{"tokenizer": "word", "decoder_mlp_ratio": 4, "decoder_positions": "learned", "init": "kaiming_normal", "shampoo_beta": 0.99, "eps": 1e-08, "adamw_weight_decay_other_params": 0}
Rows from block 3 of the image encoder of a small image captioner, named by matrix and row number. Rows with one number belong to one channel. Each number is 500 + 25 x the weight over its row's rms, rounded and kept within 0 to 999. All counts start at 0. Numbers have three digits each. After the name is the row's rms in percent of the matrix's.
After each channel's rows are labels from the 100 images, of 14976, where the channel reaches its highest value: "top examples" is what is common among them. Only what is clearly more common there than usual is listed. The data: photos of plants, animals and fungi (iNaturalist).
# convs0: first 3x3 conv (encoder.blocks.3.convs.0.weight, 128x128x3x3, each kernel summed), inputs 0-63
# convs1: second 3x3 conv (encoder.blocks.3.convs.1.weight, 128x128x3x3, transposed, each kernel summed), outputs 0-63

convs0.16 078:473455505461486469469476494510466469459482477503527491496462506496505500490530507452441535534468481518475532473519506501467540498516513514444511513497516516461513488487494489509476483470491498
convs1.16 075:500455460471444520469498472496476473514500535503475517448504465489465557519495472490486521469545509491542490480513491500521521498490483527508502523543487495513545497521474537546527459511539493
top examples: phylum Arthropoda; class Insecta

convs0.104 083:488530510473533499537510488458474461475478469477474539492526503445507474493479484550554495480515446502503478508494484509469533491508562495543479535500526513529478475493492483499499490488486484
convs1.104 087:567513512475486468517553509485473512541516499528519507533539466463535489437469479505533458459515468536494485499527493505492446486470516511469530509506523517511483534512524494506498510469481496
top examples: order Accipitriformes

convs0.31 079:512502497531461486526497481512504482532515557511487491528502488501482476518517506499492527501503526503463518527515532535499560497457492495541467494478491489463460514506488502495504544492514493
convs1.31 120:469480474502515440490476454454470473475451458481478490479496549479539453523503462495515504450507500516512500512482505531475469518465492492498525490504489504495520526486526503506506449518497512
top examples: order Piciformes; family: Picidae; text has "woodpecker"

convs0.123 084:568551516486484474544501482531480538501530511481478561472463527519493504505475515517527509531498532477471524561494501458510492495503506547487518492502531454486460497496518519497442464508471494
convs1.123 096:527500493469509521458497476520477525480535486508476512476508517486516528459484530487475506497517532552535487549480500513474489511496510509523548512555524475518503494490510505501560495492466513
top examples: class Aves; order Anseriformes; family: Anatidae

convs0.30 099:515531529543486528497523498502497456523530500469461497518468462498499490485552486484473490527500550534487520566493492510485533525499519470544473529505505532479479499515515502520505493542493478
convs1.30 093:507500502508474572496514512475493472527493491470470468473477494471522472501515492524476501483477539503486470490525497519520505522466504490508479526487479525487516466547504501516538510482505491
top examples: order Passeriformes

convs0.60 102:501492483518511480502511516512515469516487461487480485498511479441498488524531472560496507453455474466466493489480462522521518509458481494534493534471517497439488470442497473490508471477492476
convs1.60 109:477491534459497494481513522540539508487497485518486509492514492501507469485465425515506481512480487485497501492455481548537503483474516500505498547502566539507485532528524479574527513508478492
top examples: class: Aves; order Anseriformes; family: Anatidae

convs0.15 119:501493491512477479506487515523484519485482472494510511504526482504472501460521477486505511498478452467465473483508490501486456477457468531491495477486492505453531471461485456501483457428442462
convs1.15 099:494479575477462514468493531498501488468485489509487512515517498519504506513511453495520489528516500464499485494498514510510539491486491510497487457489562484530499488508463504529533510472504488
top examples: order Anseriformes; family: Anatidae

convs0.74 100:483489475466462472525490495458489478481493511473467490540514501520489516505472459487483467481463497490524443457479452475524500472457470491476485517452510468475490481443479503494503474484474475
convs1.74 100:514489499499493503556505485476502504499503458501499483521483518499492506512496490516522477494498514459478498495485531491480475483498457482484479475476523496498482455516481508492491494513484484
top examples: class Aves

convs0.97 090:486536470484493482469485501508471507475485483505513553521444510539488477504527490551500496479478471501467522477480482481427491524481521499509476488512486468491464485484490506508476499498478480
convs1.97 104:513570487479463514492499474519492498484515527501515497461540480473525528450475443550510477488485505522515540507514475529526487460471527486498496501492490517464478540542535511518480572498516490
top examples: phylum Chordata; class Aves

convs0.10 096:502470461436473503486458479503469504516509471508491510482492510524482487476515486508498482496491515477476480521509492488499492511498476504461515494509517486501457521465536486498537504466482473
convs1.10 144:465485467508558459528475504474540475487446466486490504477481546490533459510488481496521520506494483509511515481480507527490485520500499509478524474519512476515514523485561497493509499521520498
top examples: class: Aves; order Piciformes; family: Picidae

convs0.59 084:498553508538520486509505496488519501484493512478480478499473491470469501493510458515502502539458465485530530520495527478545496484491482537500495457474472492470516490465504490492464428496471473
convs1.59 113:526495488514484473448525502473488500520495520504528515462487572542472480527498478544490492513537494518529478562497505510532491492553496458503516489550498502506505481470485516533488500531482529
top examples: class: Aves; order Anseriformes; family: Anatidae

convs0.22 129:519496481493495485446502466488460546482479484510510480466473479510478476503492492467490506494451469469488487511509478514489482523510499525495538497511494478484517505456527498530471466509463502
convs1.22 085:523493502483486510510494454512495475496510493516507507451471478503465523499479458494518465449481488504505458479455497495498518519500470520516554504488493493491535507481512532521531488483502466
top examples: phylum Arthropoda; class Insecta

convs0.40 086:528471494503484516461488521511491525497510503464469496521485485483482497511542471483486531527494503501559502498484537476496542490518499537562505499476527487477468492502491473495489530529509502
convs1.40 095:491493509508460509463482490491440477471481484499504491439476495505476508446489479502476450503519505549476498495512526515506537462526513539482493502491494475502541489542503528518505507519500525
top examples: order Odonata

convs0.113 089:533521522433481503485516498495519539529543498474474485513504503562471509508518493514493487491519501497520486515457490497455498530476535504494505492457519480487484484490500490475513499500463441
convs1.113 085:524525533484514521559495514429500525566538496498546482516524525531507489485523527444497466466524502492532461505475487479468474503517492465496534508498543483518488457528497502544503513513485518
top examples: phylum Chordata; class Aves

convs0.34 114:483501486428504474553500495509495486496529493467466513532477532479482519494505476543490505504479538494481484456456509473492489488484504529437457504482489467479482489503491512465500476471508460
convs1.34 111:526486463488460480567482452459479502475512483499504472542476555526479489501491486504509500510507541486527477491468515496482452506505491480512503498476501461499502414489474509492457498502530502
top examples: phylum Chordata; class Aves

convs0.112 100:531504498474504467465516496478506530448524487457485520495487462496479536512510473472462496538479473498505503537489483478457475499551490486485535497483481477470514502506535526540465476492475481
convs1.112 101:512438474478452541467492496519510522484490482474493538478463477512464571482477493522501489508466503506505524512504487507498481514484487531494521515551493458467495458507541542476503490495526522
top examples: order Anseriformes; family: Anatidae