python train.py --dataset="photos of plants, animals and fungi (iNaturalist)" --train_examples=77898 --horizontal_flip=false --tokenizer="word" --decoder_bias="all" --shampoo_beta=0.99 --one_sided=true --adamw_lr_other_params=0.0025
Rows from block 4 of the image encoder of a small image captioner, named by matrix and row number. Rows with one number belong to one channel. Each number is 500 + 50 x the weight over its row's rms, rounded and kept within 0 to 999. All counts start at 0. Numbers have three digits each. After the name is the row's rms in percent of the matrix's.
After each channel's rows are labels from the 100 images, of 14976, where the channel reaches its highest value: "strongest on" is what is common among them. Only what is clearly more common there than usual is listed. The data: photos of plants, animals and fungi (iNaturalist).
# convs0: first 3x3 conv (encoder.blocks.4.convs.0.weight, 128x128x3x3, each kernel summed), inputs 0-127
# convs1: second 3x3 conv (encoder.blocks.4.convs.1.weight, 128x128x3x3, transposed, each kernel summed), outputs 0-127

convs0.97 115:440408449487505503674452504419550545415499569481506502570487551496486544481523455505491564561473545447512461422453494435489450534524499463436424508410427509562543483400421523488457501428478452440623511572472448507516466475475514445485441470530422483436405503410474489497503489555495456496478563609462527480435442449454460490481507514587464424503379472463538478558511531481469499544517
convs1.97 120:543436465473482508708509520426445498420468507503546493578526497463470475577465452475615580541549481456505454511490540468473540551460475481503486452501468476491409417452464439453441437491508467490587472545504524422497495464440614501519510489501487546446472447533433563487434460466479515507446534591503450443400443440535374447430459474455493460434540479488508437573486483432470457542526
strongest on: class Aves; order Passeriformes

convs0.62 075:543474492450549558606470568614465484534555461449429531544517399380504474476472482501561493451505574494519404500452479474575439514418464455581458463481513488483444527599470500484523508480464375555481497446472473452485598519499505493458519535477513470526421463489461574592469552552554503516488590578424487480451441470400449442477474500444422516514506470599573450533483532570580497475472
convs1.62 091:530496487505539616516612517446497545489488427457555447527550541520471459570484485478535572444470504474507505620488543435576419524526502497486477531448488526550519401482549506465412535526544593610523452553521551502582570641470575518566481410490513498533482551458487550503540450518504448525463493448434480438536528426542420572519510479575426439367513460470499491459455582528487515489543
strongest on: phylum Chordata; class Aves; order Charadriiformes

convs0.27 101:488507481411581520518502540503522432502556540510507452537466500456541475592471450556529457514555490535457547476510552488586506518514551585543477488463537499512415549462539528493545511486474503455576545572477477476622682460476524558477478483469546470492487640490527450469531438491469623451517558645591465496413484500460503531565514506480537525462508477508657473501451569540463537520508
convs1.27 109:552490436525418431514511513481490500524456460423470527488575461494459442484504436512483420493553411543505437452471460479481558477522552587454476565485528582444505505518484449569525458549460621454460419469507427482516558587387413481473474511484540434533514581501429458512454501438441487518423512582585496484499515480553475487492445544431455418486424480502656453522408475555461404474483
strongest on: class Aves

convs0.98 097:489516462560398464517421491440473489383528497425490579554445414483502465462458507468477515588447542467545536520397470413559549558533496487496465409451434456515467496491444509537369439468481434417538432467567509487527492513490494472407463516535477438449395494471500486535417484471456521475477472550412493422573451503440454470487394540435449463507438522590482412481482460453476488505424
convs1.98 104:469534398495508492475464471463469516376505475493517551503469478457437450440462427454515511610439537523545463550472518473476541474571581513529497505548388476456418466520417518578473517557432455437517396447487500373504472541477527447381457443561505483544463491540582447553504441542512589482523491513487446439426454399489435457499511444417536466466453573491522500466530557526586443523568
strongest on: class Aves

convs0.4 096:466493519431445451459493514485445540500470474434452520575579492555447544501600437576431463487490425454424497446499467590457586492434495555502463475526545421517480406512509447458459568449431482542522471497558578522450548497559521567565506516529466488454558595505602480497611535502518552555550419411577378479468552520461492414481550467434542511505580570545477488514541482435529569507490
convs1.4 123:541548502498472489507535411557557519557533507544529513452551509572461479410524316564488438401531476593493533440612457598447499466453491601507508526520517603448513535572526523569533528519506524461508452483456471437528571517516571609517541568449545522608525475540523521559588522554535496479579409503541481522508447508493532520537509550459456526505491596514497478523579471574551504516523
strongest on: class Aves

convs0.118 105:473572454455511466545427501478455411439512397451478498482521389369527451472478447491488543494381492454519476499460451498513539457512463481560479531461530458485425493479490522540471446462440401446527435487547475446434543560427445465454470552449422422460464527448464538470512502458460565423446468497403467531446529404551468530645509480424420479456549484461490443476446555489446425481464
convs1.118 110:470486499425498517405485578562560527446518522467479553475477417447444379497472365478494512504473507455439460497417432488539500480459546504492396556470602545517467544451434490523540520529385471472455475490489456554498603538482413488441403553510479478547449506506510444489506539496483530496484506407513449414567524388490427512619505433428440543519482495449555535481450536535499608480502
strongest on: class Aves; order Charadriiformes

convs0.25 064:549507472443571566514503472527498589551507478550500600482456570557460487486511617455503442414403447504511507518490476425545441492451507504524592467486498423437460631494506508495463454444475563455482507440473494525471453523469472416440455473400566515493410580492439520545487452456451491415428616526481546520430446537596534523475453477447433504428562546390450481474448466490470454502527
convs1.25 109:567449515537488492420543386513351455604493537497533557459560428464553576501454592485506518440527468511587505544591451510443516485512484522511557529458520529448518651490543558476530555559496613446444460479489554436573419564481467432467464553495586568480532483459475411527466566460483558522568504489510475507562470486467550441520528568535467429533492580527457521452502501555509460474516
strongest on: class Aves; order Charadriiformes