From a checkpoint of a small image captioner.
Training: soap at rate 0.0017, 5600 steps, batches of 128.
Data: trained on photos of plants, animals and fungi (iNaturalist), 77898 training examples, 9.2 epochs.
Rows from block 2 of the text decoder, named by matrix and row number. Each number is 500 + 50 x the weight over its row's rms, rounded and kept within 0 to 999. All counts start at 0. Numbers have three digits each.
# q: cross-attention query (decoder.blocks.2.cross_attn.q.weight, 384x384), inputs 231-307
q.238:388632520554424469528475584549443534524546501581473508554425534530495504510513452441482540452564484485505482560466430473483463551429517575455464440550474525460471503512506509497646488592419531478625455455525431491595460440544430546
q.239:461496528409514479477526530546534376512528632541515486456442559461565483466427435438581607518533493505529462507464462415545452516502418483482482561485407409500548497484466503464490502482436548551522466524532407516518508467515510496
q.240:468517554450480530559478429499556529442460454576520556499499596554477609483397509567459482613503525560461492473556498534465469493545500434500554524560487502479486418547523504491406507512555514461475578454491538501378555490544482510
q.241:515576476486491581493409486451503470541388461477497583445382497493454486445554541550503601444557565453511435464539566525518438490437391494438490546558525570562502455464368508504436420482478433545432573574556420437482488531452575471
q.242:515519577529490494499497431511442524546472538463520521523448492402507462457462399501600470531489461488441482631484481516641444498514481447508511549399435477499537414391494463470585399441414479513527468461543479541514554394503457493
q.243:495553528485494439450511525503442436412496603532529541448454523482529518431525604579450506607575497529516480466461640496457596339460527457485569494457383520493591452530478488527398460448502501451421474507488503501427524566540518488
q.244:429478571450542481432439505510556495533447544434380504523412493457488491530529474480465505525551497530543460460538506559466530503469510511570510444459540397362466454540471587450515491520518514472528491440421549470521658483542458512
q.245:593432476488427482482572521430592468451489461478520492449552496491496535522534566481464481517438457524470576507486453408446561447508514509543530472538547502396541550593533458497443510479498472473523535583474600553472466557484472546
q.246:486569551551562493557510602561419495560500596500393462477456487443519467498506426409542466447539504381492469497526453497504473548478494512536501400446520468525413599432538516505539527515531449526476398528461463517625511350549489468
q.247:488521479552310550494544452428524455490532572448482569501494443458567452567481470457519485447515535536523607535477552497558544459452448466317488416589404518485558528548532471456445469531351540447488582444448607540459535600499469467
q.248:491459473532525518529511512458546502426480567440443494391593473417546476455458497541534370548452481506481531467470432509569465565594569407609540414493478514534509531519574472495468515476459470515527367488522537458574486481435530461
q.249:525468521600548471429497426482521420560577494545533509518506520492490542593492438537588502517488419491531546554584515514575456508449454476393468517445486443546422527498545584502538435472485549513503500518443533498484453482523464445
q.250:508463495532481536446547475501571520485465521488471512483440490471473435495611622397453519438483455407501494471426461575441565441535520492551478493460536509459435501554424575491500566546535413511574420441459548449536575557458516581
q.251:463551567382560530559469516516568575548378406448502523519465508540495479548437444589566545465501494469514460576546435419594415551508520557586533524501609428430475453447463501416579516560459535522543431552581557484461432516568495495
q.252:502552496421640424473488497535462411581458528563567491454502501493564461403477424476591482476474469449533415561450424478549441536488483569514579594414461493548452475445463439563528476493496556518509383551549459550568466446506468475
q.253:436480587512491383411566469512513552464500471414422522470523483555498497500464549532395523474530423581515497582447466464459593455560538500636489546508497420430565516493458501524416539457540569447516460460433515546486546594528516507
q.254:499455477471432498498529531560600510569542475464469450424510507593529517509443505445465559522469470451540517466516440449458513582443474494500543460617507391523563557536534538428445473457547456519469527503473489534460538496571538419
q.255:475421568549559501511512551505439425610546568396542494591492450425529519576470442509552406541503412509462481484523542525616516500404451557484474476438596359471524571496560473503597507462393447551463491488508476525466509486550454501
q.256:423471547495467527514501545507536554485485431417446482555515444558461521563517583458389527511529471557532508479563478532413540564430478532567518452603526424425544574523488515494467557532552492458468561441429552523450542580558466556
q.257:505498531492446506596541491538498609478504507463502480467538535429445421494408387488573469567454415516527516555500386483591427511552519512518529564496440408591477538467529470473531563490415538531499489461569420525527446435536489455
q.258:471557445409492447451441464484473498525542467521539439466532565502441507423494505445524581555457471513488434502498525524541449488536475445482503525558469445492508546507521535517485599533526497581567422647545412614518422457501556527
q.259:496545521380529432362499442498503479540519436534522521488445481479532519486443491469512611462538391485537448527450522457543488569499446579471508537487432558540433553556495544488534522506577602576581538507521505564514508530506492533
q.260:501585565470464531577492426504404533467584506571513590466494547520392492489519468522577498490428528430398488574479555461524457465495560490445526500497482621461397445444549484498591443491485506467561514575555402438507415426484509518
q.261:518445414558488494537555446481427489565557495525476527535578460443573482504590550543500443373467457454512501558422485564430538497610492561452487530511507595530484546562427454485508491524519423535505499588604526630571511518442527430
q.262:559539431427515531488549427556416442547607436542417550561468486528398453539546488413483515442493481475428449633409398554475510563556540463540539577511484546511452504407497468508551497581563580491540500416505426609467518471560485493
q.263:543532412433440550531473423475398501488479496450539488441479544492490457584514428552543463488487487448445401486478450507554429506530413522453458591412505515590407464417404487474560492539437587484540459501537455531507517482510531416
q.264:490454477450534521479446493463478455480435485541586483475508553520501541502482439642505441639435533532455489528507487424604526477417529461578446508373537453540451497470472447436467510490444578505404428521472538404519460465526596488
q.265:510543439480453461441511431505447443642491512496487528484445462506545475445508435478530449431392593497444548566510461563508429559547357428420556540505407493532484461516531535455584477439486520554553508473588520526572535462441504483
q.266:456503492500451524571473594604469486534500553427492512486472406409439490534406468534525575528489447487497455548449414526582424548606586472584540514425456433455535512536539458500540480451418456569581413506509514461552505460496482496
q.267:576443420565493524481547560452575441482485491539575485460451576500578523467511528535567402510487561499495517467502562471540493446439509475470520563452535576500501505540546436411511440444446545410466485480475480475523495502470521532
q.268:480497493424586578521513534459489414407498589588526519483436545552548509616531495463499433503494553420486455473494511446503543418536530433522441480559675509528503505451486551517497475464489486455456447554365490436534536491563514517
q.269:497497509497507564498491465511519485556560534481385422599534504553469544593501558512476538611505388565493558506562484524472488587402511448478500487535600374506495537580486586438502485472522511565494472596499528469492452497482480534
q.270:492485456459459464425469500449573517379491487530528493388460500406565495492506514433465544617526531536532506385538551434448574415488539526514462427572527546532560496591453501591434555519538460517458533595482517438412498480505555509
q.271:469440524464525481522524480497554553496577432579475468480527505559468645531510575558481437494484426500489590477495521426492540525568501444516570458534492544467519535570465568501440595501569456475526561457465565433458482537497452566
q.272:464468453517566510491555374437504393476547571582541494633462536480515466517463567535521500485454519447435575507527533532485533426547525497509509522470518555525522424528464520533473428473594513473391539469463492482439567399452498468
q.273:452449578506525458484482566480433487531508529410500536533488481436534480526467477543526638519559506499491431533527452529559477439472408532584468573556507379484565454469378538461486458473412473595512470579561517506468551474548491472